Rows from block 6 of a small image classifier, named by matrix and row number. Rows with one number belong to one neuron. Each number is 128 + 24 x the weight over its row's rms, rounded and kept within 0 to 255. All counts start at 0. Numbers have three digits each. After the name is the row's rms in percent of the matrix's.
After each neuron's rows are labels from the 100 images, of 14976, where the neuron reaches its highest value: "top examples" is what is common among them. Only what is clearly more common there than usual is listed. The data: photos of plants, animals and fungi (iNaturalist). In brackets: how many of the 100, against the usual share in percent.
# fc1: MLP up (model.blocks.6.mlp.fc1.weight, 1024x256), inputs 128-191
# fc2: MLP down (model.blocks.6.mlp.fc2.weight, 256x1024, transposed), outputs 128-191

fc1.460 104:128106117099119123131130114117129118122132103160116113121137123130119125102084118127101108128078140114099093094124087139144167138136123137116154133109131146126117164115110157091091122134136162
fc2.460 100:075128144116132123142134071153132157111092110063155121121109143097150139177136115112163170095137102152209153147133130156127125145097143158105110106144078118121140160119121131131108133130063091
top examples: class: Aves (95 vs 55); order Charadriiformes (38 vs 7.6); order Anseriformes (33 vs 5.5); family: Anatidae (33 vs 5.5)

fc1.302 105:104106122141133146130114138099148139123142155129127162113089138174138133090106081162083142135071151107106117090123138134171157187109094130087158084106126106153116116099138088104117098111165122
fc2.302 122:144152158124163151120128147124152150094156144123114114154139136135134106127179139167184141165116103119150074147154128116110114164125139156108121103156114161063108171141129127128127104150121097
top examples: class Insecta (62 vs 29.2); phylum Arthropoda (62 vs 30.9)

fc1.379 121:135131126132114102122158146134129174068130146152132134121139125104126114115162089162126180134139123099117133127121148120120108139111146090146136071095162128132114128118158087141127181144120113
fc2.379 106:090075148129148114063105148082134112092122152149123115138101119170126132119167109088181103137140146071099150166108119090121100139158112120116128154152128134090085151113139118148120129134097146
top examples: phylum Chordata (92 vs 60.8); class Aves (91 vs 55); order Passeriformes (53 vs 24.9)

fc1.252 096:117128079109137127138132155143133106109150132173113157097079094137063139092124104095118173190137156092107149159096154084134150156115099097121125109126118099166139110087109110146113109113163115
fc2.252 090:159117136154157133092125123105180171120148127114143136110088141109154115165115131161147098132098126135111117121117116163100110142085120119160103091147115168142147143134134166114138123149154170
top examples: phylum Arthropoda (62 vs 30.9); class Insecta (59 vs 29.2)

fc1.443 099:144116170104085099096153135083142156106133120175118142138125148115140112107145131143107133142100166103106145135132069166136098126129130123148143101079172156140113175086109124124135154143159117
fc2.443 079:134109115113092133138118157111118135094147128098123105109120135136097126139139144085134131106141097126118146130116112096153117095117091081133158142062134139145110141143125133133112135176134108
top examples: class Aves (85 vs 55); order Passeriformes (51 vs 24.9)

fc1.505 091:128108126120081150130118112124102158124171124135110154130138102146084109098108146180162145193102120103087141100122141115149109126143113123125128108110153122179137120084174118146087134085147117
fc2.505 087:137106167080154111127146139083112152102127137165141154085131139128127150137146117122183166136136118128090103120114119134130122164111147129102147122164131123064126128127135139151133124133112109
top examples: order Lepidoptera (36 vs 13.7)

fc1.1 114:107151087156143137144099137112125115117146129162123137143106114122104111108154113122160092098126112137099155128117102126144134141160093130139136159153174120121134084109128144164129126138136131
fc2.1 089:196115137163146165118135092129139124115122132107115141121124137124131107100129102150145128141118167086120117099169138101126143102090110091112137142125161161145124107117160121163149115133133120
top examples: class Insecta (59 vs 29.2)

fc1.634 102:184088142120086143125149130144101163111099166156133166161121140137154070090127114155093152142132125113092150109131142137158114170115118109137148102111142127141174158133103102149119181127158160
fc2.634 113:169165099105109156177119086160137106132119108101114162151149142110154166120085123129102140142094138127143117100146149148159134102128130169105147122092103133087107143092133128118134134140143092
top examples: class Aves (86 vs 55)

fc1.109 106:118135138120139151108141150144123122108137128124086148092118139108133119117149155104150168140125138082107159123158110091152100162128086144127124141158126164138116123144159140074146090091147145
fc2.109 098:135126129106132118115094137133182146127135120128140138183137101105100094134098098115127154107118123131089168133132142153111140083181138101106139111127176137200113104127142182150126101142115118
top examples: phylum Arthropoda (72 vs 30.9); class Insecta (70 vs 29.2); order Lepidoptera (32 vs 13.7)

fc1.75 100:114121096098143081106097131106103107068144076110119162125124111141080119127134145093141125078092110126133107160122124126116123127107139138109126114119144159109093158120144116132097117106132144
fc2.75 100:117123120135113121123077119128118150136117148096142093139163134160147109153151093093101104116113096111188145098118125172161128111169161096090110142130122142149133141133136159142150151145135092
top examples: order Passeriformes (50 vs 24.9)

fc1.69 094:158058129156159155102100107101114149102109099144110166189083132081121118091146133123142136116113163138111148113170148120123149118101127100150125104118136138118126120128153131146144134114134141
fc2.69 112:137157151121162163118127146139119160157134153120154076118150123129168118144115107137129136116107120123181091161114137153121146117176117145075104120109130169095140095124128136116137135125112162
top examples: class Aves (86 vs 55)

fc1.643 111:153126129155144157136093144112113144100123098094085169151105128113096107122123172152124123140132158097104136119132124156126129093134137129190145142146144134089073110115119132157098102158155139
fc2.643 120:148118130132105172140125150150121128183131140091169098088157154132141141132161110152102128150129154135125145140125131131099135111117156121115090118139132139127123070151138081122127133150163148
top examples: phylum Arthropoda (75 vs 30.9); class Insecta (73 vs 29.2)

fc1.345 104:140133128092121084110160155106152158093151121158117186133110150153170086118115113134117122105139158117137101102135134134128178132134166138149141124122133126132102128141171151088138124129140145
fc2.345 101:150149112142107091110076069102134139128141141131089103112109127134123134142135110124178110098081126120112166147116096129118120115128112092134112143146120138159161092098096076159078127106137116
top examples: order Charadriiformes (26 vs 7.6)

fc1.419 097:115119127151131096116136148094155089118133108160104139095093099123112150130155109097107138071116123108108137130119138153128129110148148147132182120112134143145089141120049129143156092161150158
fc2.419 087:132126112165112128101088146065141128094134098126133134125141133099072130120137134087088152124153115139080097155152102080142093147140129108130135148083149113162129117144126168106105155120142156
top examples: class Aves (85 vs 55)

fc1.566 094:156103083089134106135146128083131109112134138166134170107152117146152127093162122113137096145116149076102129099137094112153139138123120114131131137149099136122070113134137150138114126126200111
fc2.566 103:127138143098123134134088154108136118143143164139130102104110114139096161134102125123109148103144107158149118120127158136131115132132101126115118113161184153077108187132160092089146110106100112
top examples: order Lepidoptera (32 vs 13.7)

fc1.106 103:139137178125110136141111164143130145141118095185095123100138136144135144128153112126135086137163095128127141102095123172170146185098138129150141129121137138145150167140118156124148116126119139
fc2.106 110:171122108139149124102192131080151157070148136139114152104130153126147159122182103131126134093114111112103155165119132133112138100137102163149153134156145112106115104148116130148103131148113134
top examples: class Mammalia (40 vs 3.5); order Carnivora (32 vs 1)

fc1.141 091:107153119091078118143153127151117113124127127144158147098113103162140088126101125122144181159144120121118094128100105112126121115151114141121129136114125132066109134094150132133101167135142141
fc2.141 087:106067121109116108120131084077138121053116147131148127120145086148100137127117122139137133102096108064133129102156128099115113131158130161153122098124159088133128108127145138136102126151119124
top examples: order Passeriformes (56 vs 24.9)

fc1.320 098:165084124138123125105109119125167124125127130129133125156132127143152124087115097140084113140124083126088117141155148147166144143106144101100135161121157160126152190109174152091127157106148141
fc2.320 088:128163130110142110112140146149036116180124148178100135113144131149099131136112144123102110133147148101093103143157157129147101114120164110120140118148096175085128085127153127115152148104097120
top examples: kingdom Plantae (31 vs 7.3); phylum Tracheophyta (31 vs 7.3); class Magnoliopsida (26 vs 5.6)

fc1.433 092:100117103120158116125137155147107115127157132138143140122157095147097145095109087122113103144111109128072103112097122107094101109165179085132134130126136141124114121126146115138129109122142091
fc2.433 106:145151120120173105125163088162089143122138151121132127122114133137165169123126110120142077163126105127113183150133157143149163138105122103105177168143151157104119148155142155108158162137165135
top examples: class Insecta (64 vs 29.2); phylum Arthropoda (64 vs 30.9); order Lepidoptera (44 vs 13.7)

fc1.277 091:115127111113111135076136107108103150097123108145139159172115157109144073113134129134124144090100184142119123125117106112101177176100100139179123134155114136133095093087150135155110096150143125
fc2.277 102:135124143092127107140095084112158105166084120109138061141151156129148121162115135126091127138157106136194155167124128154120132117157146128115126121147148124114154142117127095118114133161080094
top examples: order Charadriiformes (32 vs 7.6)

fc1.284 092:178111099131148140172150106127126098127124101133148148115142104145140104103135142111114124172110108128087104116132120129148172123151177120146148147138102165119125086123186102116127127082141126
fc2.284 098:142161122105130120067115167116162117168108101136164122140143063158158083135154154144151099160162125157128143119110119124154144127117133149155082123121143114146119149113113131114130149132085118
top examples: order Charadriiformes (36 vs 7.6); family: Laridae (26 vs 2.6)

fc1.306 102:175102105133145075100133153100151149158094131136113106122081114139103126133116134167125062100129108129122126132142098113112160113131151130154137161131139163117101137166117103148136119143183166
fc2.306 102:101100128105130159161188128154089174077146140096116151145118163149126108134166157160132189148146149149144102122186136041118124180073127140145155133136109140108131145123126120129109131116105135
top examples: class Insecta (80 vs 29.2); phylum Arthropoda (80 vs 30.9); order Lepidoptera (34 vs 13.7)

fc1.394 104:133143126080061108122131146068147145123141126201128107117125106172119128077110154129105126111137124097094124139121118108147089117122115135150139101111148139105130124125150135109146136137131140
fc2.394 100:131102138144149135154102096151162103161110130082148142129093165148127134128169113120129109085144122172104155091111127119108129097104147153114110118165119099118109149148104096123109140182069138
top examples: phylum Chordata (92 vs 60.8); class Aves (83 vs 55)

fc1.679 103:146135092127111117166127094130132150117182147154129104114110111094143154120112152174118086123153137093117129114115155185160184151127175129143159108100102095103072125138132121116115132153127075
fc2.679 109:100099144131149130139146158128106139170077150073172104150114156162144095141105141122104082129131174135145131166149121127083143104120135133118111136103113130147143102152158177107114106098133166
top examples: phylum Arthropoda (70 vs 30.9); class Insecta (68 vs 29.2)

fc1.22 101:134134132141105138146175159105154077096184148094121143144161143151171110126149129106128141148144114116088115084083112133141131107145130103107147127122118187111091116136114127128149150165138124
fc2.22 097:113090120140120144146107134115168147177165106128140115147155137124121083149157149134089091107122076160153132174142116074094122158129134176176126110143130131098147148142097106130130117110113162
top examples: class Aves (89 vs 55); order Passeriformes (62 vs 24.9)

fc1.103 108:124110099103131067114144142091125103127139134117173109097144118152122111124102144156126070157092120105118127131134104126106136139126106099086154151102098169110103145167148116119157165130195128
fc2.103 118:115132127138105111138195139139143179098134109111157112149099121183140173148140139095117155103139125141155110108127113091136122113108126126138107124135158142083113078094114168156121126134086159
top examples: phylum Arthropoda (68 vs 30.9); class Insecta (66 vs 29.2)

fc1.613 100:132122158177139100126129137104121142099131128136106146116132117104118148115153089124120113134150106102077116169124092135129102122107132110138139099096091116127108111115110110166135140117128138
fc2.613 083:142095136168102083121150121104125149109128143122138128086097149126130186127158167114115098115086119101088124161132114101120137091133121129145112078099087111081103133146122142111144159150146143
top examples: phylum Chordata (94 vs 60.8); class Aves (92 vs 55)

fc1.98 100:160125117141147126100114166116154089116138099161115139142155115137098099082137116103139084126146097138094131125104133162139118120142131081159109147085131141116101126106119117118100123123130140
fc2.98 108:119082158119100117131137121158087167136177145115137134127126167119109107136163137100113166075121147144132115137133132091106127110074135156145112080118158106135124081132107132148120109153112127
top examples: order Passeriformes (60 vs 24.9)

fc1.717 096:136087117104113123159144173141167147115109127147135117121070146145061120104104144147108083121152095121111146074136162113128155115098112093114139118143135152162150100146116128115142105119202156
fc2.717 106:155169136122104072151135093120152133130109101151165106114133118164143169124148110117151168121118099104148090146186119147148145145091116148130125140136151160088117084132118168128138118088117105
top examples: phylum Tracheophyta (27 vs 7.3); kingdom Plantae (27 vs 7.3); class Magnoliopsida (26 vs 5.6)

fc1.616 106:129113123113130147109096138141110113118104117132144164141119137095105136107153092117137159131109116122097137135116119071118104144125132113168139149148120128109149101146120123162111104121152136
fc2.616 080:144121121144089162127126104092097144161120099134130141136114165100113162107126112102142098081132101093128111104127124131088132136172116155129113046184144142094089134102115098160116134156138144
top examples: order Lepidoptera (31 vs 13.7)

fc1.26 091:157114135123115094168124142092104149100133134160103158138061133125147084094139126158135109094097136102101116129163112176134132139137138107128154109127118165100154146173097113121103103150138143
fc2.26 091:144106098106130070122124148113103116110114116139122147158139173142090101125123174130155094133105152138099177114117128139144101141136143110176205108146167144144138119158137134132127125151156124
top examples: phylum Chordata (92 vs 60.8); class Aves (88 vs 55)

fc1.10 101:138134123138126129103128158114111128116116125172117120162123114146134109115136156141111075108134089123069079152102117143128112159118173126135154117115136188141111121157121112102152121106119123
fc2.10 115:143149085116145137092087147142138101101147136140137150096128122139140097124145152130149113168130136177117175127123140146128129113153125140162134108127175113125112110136130152126137160136101119
top examples: phylum Chordata (93 vs 60.8); class Aves (90 vs 55)

fc1.310 099:122133139096132106122124125137117136098144138178152120112120150167175130098119110156141099108142120082105145120123143092140182178095149134147122137122118176114161154139129142123146150126122103
fc2.310 100:135151095094129135116151169145140133107163135138140129135146128126093129115118122127126167135117145115153114169108122119099140148109144122140147108125142135128166080135108115136124117111152119
top examples: phylum Chordata (95 vs 60.8)

fc1.122 116:151137157132124140126162159094150102134134096145114149132123136115131118120134123142123139146137165118079129128105111117151172112136151132153130135097172144114113135147113138120124165139153163
fc2.122 109:065150129112138179109108095186137141130131144103167167119109123050153122174137126111159156090155150176142138149115117127103147134086138170123114084131112118103114119142131121144121134104083091
top examples: phylum Chordata (99 vs 60.8); class Aves (97 vs 55); order Anseriformes (39 vs 5.5); family: Anatidae (39 vs 5.5)

fc1.591 098:132044147122097094105121120104116171067161139149095175128102122127104112109114148124138147123131094132108098151156114163113100147180143101153118115113151146120144152163087168154131086138129129
fc2.591 105:102153092134158111100125121137130143133150093112114128122140130162128151128136112147129138127125121131117127101115133143111118116095125168071159125145160102091083161140129134089151102150084098
top examples: class Aves (93 vs 55); phylum Chordata (93 vs 60.8)

fc1.9 100:132093159095142097096117132109121117142135158144089121141137134151158131092140114142135118106148152086094106119135139141157140129107108102109155116128115219138135156133117119110125155148154135
fc2.9 098:135126143139140119133113145176116116140117150158125165177118126108139127099117157133107113127126120144124149129149120077125128132129132153167154127114115097145132163133121099093127127087169120
top examples: class Aves (91 vs 55)