Rows from block 6 of a small image classifier, named by matrix and row number. Rows with one number belong to one neuron. Each number is 128 + 24 x the weight over its row's rms, rounded and kept within 0 to 255. All counts start at 0. Numbers have three digits each.
After each neuron's rows are labels from the 100 images, of 14976, where the neuron reaches its highest value: "top examples" is what is common among them; "patch colour" is the nearest of a few named colours to the mean colour under the peak. Only what is clearly more common there than usual is listed. The data: photos of plants, animals and fungi (iNaturalist). In brackets: how many of the 100.
# fc1: MLP up (model.blocks.6.mlp.fc1.weight, 1024x256), inputs 64-127
# fc2: MLP down (model.blocks.6.mlp.fc2.weight, 256x1024, transposed), outputs 64-127

fc1.766:098068147126104074131123121138150128137154115122139228132159114139089112125105117127155141148118112141108098106144132100111129114113078159123111131127151109099137111131059111150149129111122109
fc2.766:108145094173110144109129101141121101138140111168099075119095135149136152156165127147123135128125114126117123055112140120111178129154107152147179146142121155131139161118117117114146083121137138
top examples: phylum Arthropoda (81); class Insecta (77)
patch colour: brown (71); black (25)

fc1.513:157097133164123171161141135163158137130155136156159177135141153123127160118148122150125158144115087148130133123099140104123108168146098144173138087121154166129114113117140102141105133150142128
fc2.513:136155141128084135137145112135135112172096149103126147122130099148125100145104155127103167142170124149099106121130113085178180091110120183116159108148120126089167106079130147122143143158135093
top examples: phylum Arthropoda (70); class Insecta (67)
patch colour: pink (30)

fc1.167:142127167105180109143126123126130146159167131126130183090165133163142140115112144105136131100127118132084157103129125089121129109093109124124166134108100144147131081134110115145142136125135125
fc2.167:139132122099152122139126115106139157159150113098093105147108132143110127161127085121096168096163112094076135114090152144125120112126142159132162112113136124168131100128153120117134100146133154
top examples: phylum Chordata (92); class Aves (91)
patch colour: brown (66)

fc1.449:164100148121133159179115091147111145122131112176136136141111118128142110133155147080125159131165147116122124136126087095108142114118105161174152136117137128147142125151079110122150143102152143
fc2.449:118132098078107136095160149141134141163107082124105120124062121140100130135114169136099136115162139122123152112126169102124165149166153135113131093156107137123191158131145091106136106115131103
top examples: phylum Arthropoda (60)
patch colour: grey (77)

fc1.147:127123154136147096125160119108154133087158147162102187142141171151178072133145132157104142142085153129109137128132128135145101106135167119099135112135140151155095089119153117115133140104143143
fc2.147:103098144163151134143095112122124099157138106115147103122101068155115113125139098151130100129122114114122092106132123116103102149158140122139107119112167157144092126119129101152173111090123113
top examples: class Insecta (81); phylum Arthropoda (81); order Lepidoptera (65); family: Nymphalidae (35)
patch colour: brown (73)

fc1.357:152103100093132156126103138108124113135083095108151120120128114123154147122133132115150076114097125081172155100122108138163122105134097120129154134137125098121098110176142113085145188132101137
fc2.357:099169159120152176156150135119099093071125186125144151161129173079158121180125106116167151164125137146087113139144116132110161136125134103142148116072115174140124169134171108157144101121136117
top examples: phylum Chordata (96); class Aves (95)
patch colour: grey (81)

fc1.401:075113190084201147161135104159129139156156139139124196114131135149124126114130104157158149146123115137132111140156149082141101110114139146185179105118125115153136132115132130116124146118141106
fc2.401:126113156145109141091141101104106175149161090145124137132107125118128163131129146145129116123118127110123147136129132179131131149157105090087114156183116131178145080137082173130114106127112158
top examples: order Lepidoptera (39)
patch colour: brown (54); black (28)

fc1.481:136120148106119145119152133148123160127131172132109209118173110167144120139100114128103120160131138102097151132145123099133147096095094136104159185148120131086139147091162129085136102152116122
fc2.481:118127155140127147091118155152136082112172135088158131140104152123147145136107122154076165139145140172093119166112154125147107170124161123126124080121126138166161115129120197147123139095110134
top examples: phylum Arthropoda (61); class Insecta (59)
patch colour: brown (64); black (32)

fc1.322:118123087134129132156190147144126108091155121113163166157138163145116113132108121129102112155117125142114132157117135122128109092201149130118119104163129118076115131098124115123115158115094129
fc2.322:104096121133080118129112144086138143159148139141109115140114087109142135169127139098182112159109108059145099163090114138145167108150107098136145172114137113145164092077123161126156157145121123
top examples: class Insecta (68); phylum Arthropoda (68)
patch colour: brown (52)

fc1.571:141105114106117119126175138125155148111119133150153170121138096161144142090128118123116121191113118089150181078137110130113116107112102121094153190135137115104099120114119126098088124158119112
fc2.571:127163142159159139104131095135125103115117176070166099165102162115134154136166120167109173112142117147111110129107148128137173146097169140122135061111100100108150117148132135108135117124134136
top examples: phylum Arthropoda (62); class Insecta (61)
patch colour: brown (73)

fc1.747:131115125114172159154124130141122127161123133079170132104142090131158098145105045162133136135141137162138123143129144101115125137141124099155102108129169123140120153101100117148129161107130110
fc2.747:135087099127185127087151129127088155116150100168135127136167146121182177155134091136157158107123133098129116127049155127112138099144097095118107110165107093135128171129143109112110110109138122
top examples: order Charadriiformes (25)
patch colour: pink (32)

fc1.354:104099146159146159149117168124120102134156130135160139132144149146127137086112161172108115120136136173109105132112149097135130132171174123136127126125151126144091128130129130163139144086135115
fc2.354:136106124130077155115152133138158131134110122103102134154123162116114132132130143132064103092172146099133128080156141116152143149145109138108156114100168113148106134132141096097131121106148127
top examples: class Aves (87)
patch colour: white (38)

fc1.231:144137129086138171146152084142130150143118115135148115148099125165145109130138116121103067143136117130120112132109105109110144144100087040154139151090143194138105094125107085122136139137150119
fc2.231:138127152107142131069117145121100132130123115068102135109097098143149091127123122113121156157101119112171121101133138187098171153164126152145120112105083121143168118141117147116126101089156135
top examples: order Charadriiformes (37)
patch colour: pink (28)

fc1.498:157103111153147154169117108133094128146097148127147118134149109155152096142112125094095102119146133140087132159128102144124150109119105148134130146152141148134121158123090106114087102141162112
fc2.498:148165109140150118083141109103139176142172119088127176135115145096112154131133139102163168158126128167126126092117087156120146143094089145139147118148154132165148119124103146131121161151132131
top examples: phylum Tracheophyta (31); kingdom Plantae (31)
patch colour: brown (54)

fc1.136:172146100127201146134141122151111170164113106160143104109137130145142134119164114109123103142112120101093111112109118127128129120084159153125152104111125154128122140116148145122097104122135153
fc2.136:128143101146129127133115163135109113093110126119119067108090167116143165123128141134145105122156126100142154097189150114123128171079131123118109098134134131110178165072161106102092113122133141
top examples: order Passeriformes (58)
patch colour: grey (80)

fc1.118:115148096082150117132084118087114096141084149132146142096189119145158099128123062130131122146148128143161130113116100106127153103101161145122129154109122093113118122106122119118155138144159156
fc2.118:144154138115096161136126128145133207109133134103131122104120131130148149080128132143139115089095119102112156118172146139129115130112138134174086139127087121144111104172153123113127128156140144
top examples: order Passeriformes (50)
patch colour: brown (81)

fc1.725:116082158092169123203143073170146147137112125146129160121127131108148115114099128119148093088133124169099121082130099094117126144111103154159129154127163169165130129112067119145095134148164125
fc2.725:087077109141075137091117133128112149138131105134164136132110094131146172125164141130124138098118140114121152187068120148110119150142108140119147103146124084130151156139105151134171085099114141
top examples: phylum Arthropoda (63); class Insecta (62); order Lepidoptera (38)
patch colour: grey (75)

fc1.284:120115092165160156140135111113132134171154124101118115129168105134134119142149087147130121125159171168136135120130166102125120136155148117181127111125146161121126126144110120132136164098114076
fc2.284:154081084126184094117146136092068096100129146144168164169143117120162143107122098111137165096116167098111121120114115141099122135110102122114134058148118129127128186104135075132137090099120115
top examples: order Charadriiformes (36); family: Laridae (26)
patch colour: pink (35)

fc1.181:133092099144123138136113116107093128150163108161134128160124160157117099101166141105127122107145152138128136123170130151110172125114153107133124128162125120160121136155156108132109074133118122
fc2.181:117136168144149159122121142144145148094104110094079116132147154082112134171092167159127090115129105144173104118096120148150129133103143175137117121110111122129160126120166162154132194161130125
top examples: order Passeriformes (51)
patch colour: cyan (38)

fc1.125:161124122147099158129124132130132128101129141160119161136173109134098166145111136113109143125130095143121112098167142113133138121098162172142152108101149130120110107118131111157119144159146165
fc2.125:105109126083145128102144127111131150177104118126141133111116146141095110152126087166171139167127153188142122147099124110163175117087131147167129096112122096109138111091158152143062148158117113
top examples: class Mammalia (31)
patch colour: brown (51)

fc1.294:125105090114111133140151136148146143142118154099157165136128092167124110094127099123113134132162137068144136166164116089145112085159095123116149133160128141082118135082084099089132177101134088
fc2.294:113099129131107116121117132101115076164136080154135119162134194175130142139103134129154140134106109171083069147106148115136114141131137131119120151149130140122141133101131138176179095130115119
top examples: class Insecta (60); phylum Arthropoda (60)
patch colour: brown (78)

fc1.602:119097145149093128162140156139153157120148114123126173114168115152099133126134123128109134156132163098102121109151142127128084114134148170119116157131138144144126093121093080091075139122126141
fc2.602:152127129119115104098136132157143191131118101152105115134087159111103147148091123117097159140121120148103139079122159141143162152122106149165151106135119125128146101149116123148134118111154111
top examples: phylum Arthropoda (72); class Insecta (67)
patch colour: brown (59)

fc1.141:142111124129161143135116088116082140106123134110138137135132139158119088143141132137121121107118135113092123117177154131122103126091153118114114109132099144156122172132151077140109078138161112
fc2.141:133140135090135150092143138166128151125096096165110074110153129122142100137137140105113088149138141097138118115076085128179125102089138159154149118121119098126174127146146156106113182159127109
top examples: order Passeriformes (56)
patch colour: white (29)

fc1.487:157131143091148109136127113116164156189146133111137159134170086123115156134129125119135086134071095163121155142112098124100134125131089134146139095109171120100122110141086108152126136150137121
fc2.487:106150127146101116146122141140090167134144123092112098125147145124139149143148091111137149118110123133094164121102147124165174133123135130156141131120086067132148147126127147132097129126115111
top examples: class Insecta (74); phylum Arthropoda (74); order Lepidoptera (44)
patch colour: pink (42)

fc1.760:139063108164145126112092129141146140111141154158148170128149152163095163122119096107103145139131119146110107131148148132109116158105141101189128114136145136111106122151123130139119180185090118
fc2.760:153135099101083114132119096112100099080123143095090162206137099147154116106142101160145126116126179122124130168137099117125148103114142160105121095097109178108130188111149124105124133141145149
top examples: class Insecta (87); phylum Arthropoda (87); order Lepidoptera (38)
patch colour: grey (76)

fc1.389:138123136105118142139143139125146147162157114113125181092191108117107201126167172113113128131136139148114107123151095130119121146114124132174145117095141129161119091147111104148114173153100123
fc2.389:061126144152115141126159122124136122102155156113143107138126134122169085195148121145156135135225202094102130082099125122142110091120132120118161130092120115127107153130117159123136120120115110
top examples: class Insecta (66); phylum Arthropoda (66); order Lepidoptera (50)
patch colour: pink (40)

fc1.283:133123157149104131144109134144134138128156136110147120158151135121078145111134169154112125104147160093157132116127125040126170124128150076120129128095158155121112093109128112115158158148104082
fc2.283:119112179144167158125132164125149107108159172120094104128122141111067130133145132130140050105132143138094131110189156160152132140167126121099151136107138178129105145152135095149088111128130105
top examples: class Aves (83); order Anseriformes (35); family: Anatidae (35)
patch colour: grey (78)

fc1.20:144095102163126122187127101160100136118137112129104131120147103137136164131143081095125123119174156120095136152157131155143102117148123121136136129175137127145088184167094125125147099109115127
fc2.20:143132151104118121106125125109110123146141139157143136147150159117095091184126178104137125127139131126123169129162128164121133141084167137121091134155101113133167150126139137163157115158140106
top examples: phylum Tracheophyta (32); kingdom Plantae (32); class Magnoliopsida (29)
patch colour: brown (55)

fc1.549:118098067134126130116171116140118182137129127130147119119138121179160099189148116136110140129124168078118109168126160076081118074100114103138135123184148116135128156099124126100103075149157139
fc2.549:116165165128088134101102169091151083120120135125081116147077097142117127091130155141158105134132134197136128146134109124152102146153154122172153099113150146109133151157155118177152126122127109
top examples: class Insecta (66); phylum Arthropoda (66); order Lepidoptera (34)
patch colour: brown (52); black (48)

fc1.659:137094153152137128119119113114114143134129148136099132121153130121113088138126143179122124101118096152159154137130097086097154153103120099117142121156160156174082120088129119128124129120137126
fc2.659:200113185124167119132140104087132137162093095158153124128146113096128161107140137125109126139139142114162128142109150151169102145156134109152068152143089147128122092168146131123125149155129123
top examples: order Lepidoptera (38)
patch colour: orange (29)

fc1.339:111133107109136120131129152078142133173149159148142138107143171118137125091139146139136122120114144145129119059129094101159178130081156127128154138106141127145133102095141126131119117154164156
fc2.339:121073139139092146141134086147142064140152150128142129118143142070125132117145143127146155115174144134115133125099130129170092100163107120131136173124129146140160133142142111125181138115083129
top examples: class Insecta (60); phylum Arthropoda (60); order Lepidoptera (34)
patch colour: brown (56)

fc1.673:119123157129174134144142070114099098106110126110172141141167105140169107117148107139105104131147113126111099158090137160150133104114169120103132105117101142095081157114106100101144101133163119
fc2.673:128152125147157117155119137126148066071133166097152136111165119114180137129158111152131077118126124120118116153127131113106094153143139144117133172136103134141094120146159093116161138144168123
top examples: order Passeriformes (69)
patch colour: brown (59)

fc1.647:140137127113117189113149116113112129103157104129140112150123149153148087140104135101112085110133127089108122136157141130119152138128110069126147089114099187118083128147163088101137110132110135
fc2.647:137173135103129148099138133157101116087130102103091116116132123124138109153171131113113133108087135146142110139113132126174146121113122148133109095144138116117162149147139183133170158134140128
top examples: class Aves (95); phylum Chordata (95); order Passeriformes (52)
patch colour: white (39)

fc1.751:129056129152122120178111108139141097122123113124134158124147147138085170076151136080143101115129121135095113127165132153161106129155164146133149140137135149116132127122104137152118090132096148
fc2.751:129098149140103112128135125126107118144153100125117149154136083157111100192108133089137113140142128106130133155123097150105171101152135125140086126143072121167152140128105129142163123134149108
top examples: phylum Tracheophyta (31); kingdom Plantae (31)
patch colour: grey (78)

fc1.151:150121088126115154168154124134115141082189117138127142133119129131113090153125122112126177156143149115105113123117125142134120148140149163127115086116143141155132131142097129096132099149166151
fc2.151:126122159138146161146110124125077128104104168099122132142128141139127108138144136110134101117124094117110146139130162138145081112138143124101151136085139108118152097119149117117126130110108093
top examples: order Passeriformes (57)
patch colour: pink (28)

fc1.406:135099174140128148135113132153154101123105153100138156112189158147111169105158165104141105126117144133132112140171143135152099123137133147129159137164111139124121116143127133131135068112095119
fc2.406:112088136094142115125127151117117098147125083096104116117157106132149142151121130147127144134117111115133145098145140141129113095149127093136084139131118102160130129140142118138134154177148094
top examples: kingdom Plantae (52); phylum Tracheophyta (52); class Magnoliopsida (42)
patch colour: green (36)

fc1.388:155107161111124124104134094098149143174150122142155170101146078174144125155097122162156145162107163079117149128125128133097145111091103089150147111124146125154120106130118111103145127139154135
fc2.388:126158117129171161143129099104130083144132135122122100094134125150143149083108180139131140134159150115111088148105142146146116125089113137094179099102146138164141139078138126129170103113148140
top examples: class Insecta (66); phylum Arthropoda (66)
patch colour: brown (63)

fc1.264:127094106135113142105151117152119142134081118126126134151176156192089096126130104112117103154123179125151081121120115125133109126099152108100160136135123147129118163104115093131121047137168117
fc2.264:144127145134111135162122151111158119125161120119128107110142154091188157079121135167152142143096133131109117099130101132137119165125144119177108149140164182150115111158106143107127175148098134
top examples: order Passeriformes (65)
patch colour: brown (67)

fc1.31:113108148156150112166114107157120073116153179111139178101119117151110114106113120141116121130192145135164144173111129115139118099124188136097175184138118193112114149106105092157100171106131146
fc2.31:145074091166124131138114134146109138146099138156130136126106166120129112107125100111142163138169131131113162098123134160122189095068104127131121125114136107170126118133108125126141142132143144
top examples: class Insecta (66); phylum Arthropoda (66); order Lepidoptera (31)
patch colour: brown (62)

fc1.338:098104122098110131167156169081110128098119104160153112123117133145152114141141088176083083147121116144125151154103117130135083130160111137136157143126128143081121107110108108154101142081086140
fc2.338:122136117125080115123124099148118113124121171134128171124147146106144095064128174106150143132154135107168145097142144146136121105147123176121115144122176087129135146137112093133108123134133099
top examples: order Passeriformes (50)
patch colour: pink (33)

fc1.687:121136162101129098178093131126097100111134147146135191156206139120128123127109113164119109093122113117124140108151108144152092106129179156125137138119106115136126123155128089145175134066126106
fc2.687:150101172123100176064138156107144161139142125105131065166110092120115098070136177074110090094119144105144144114129119148139155121135125119118157149105131141151139111170121123098125096117135115
top examples: class Aves (93); phylum Chordata (93); order Passeriformes (58)
patch colour: brown (57); black (34)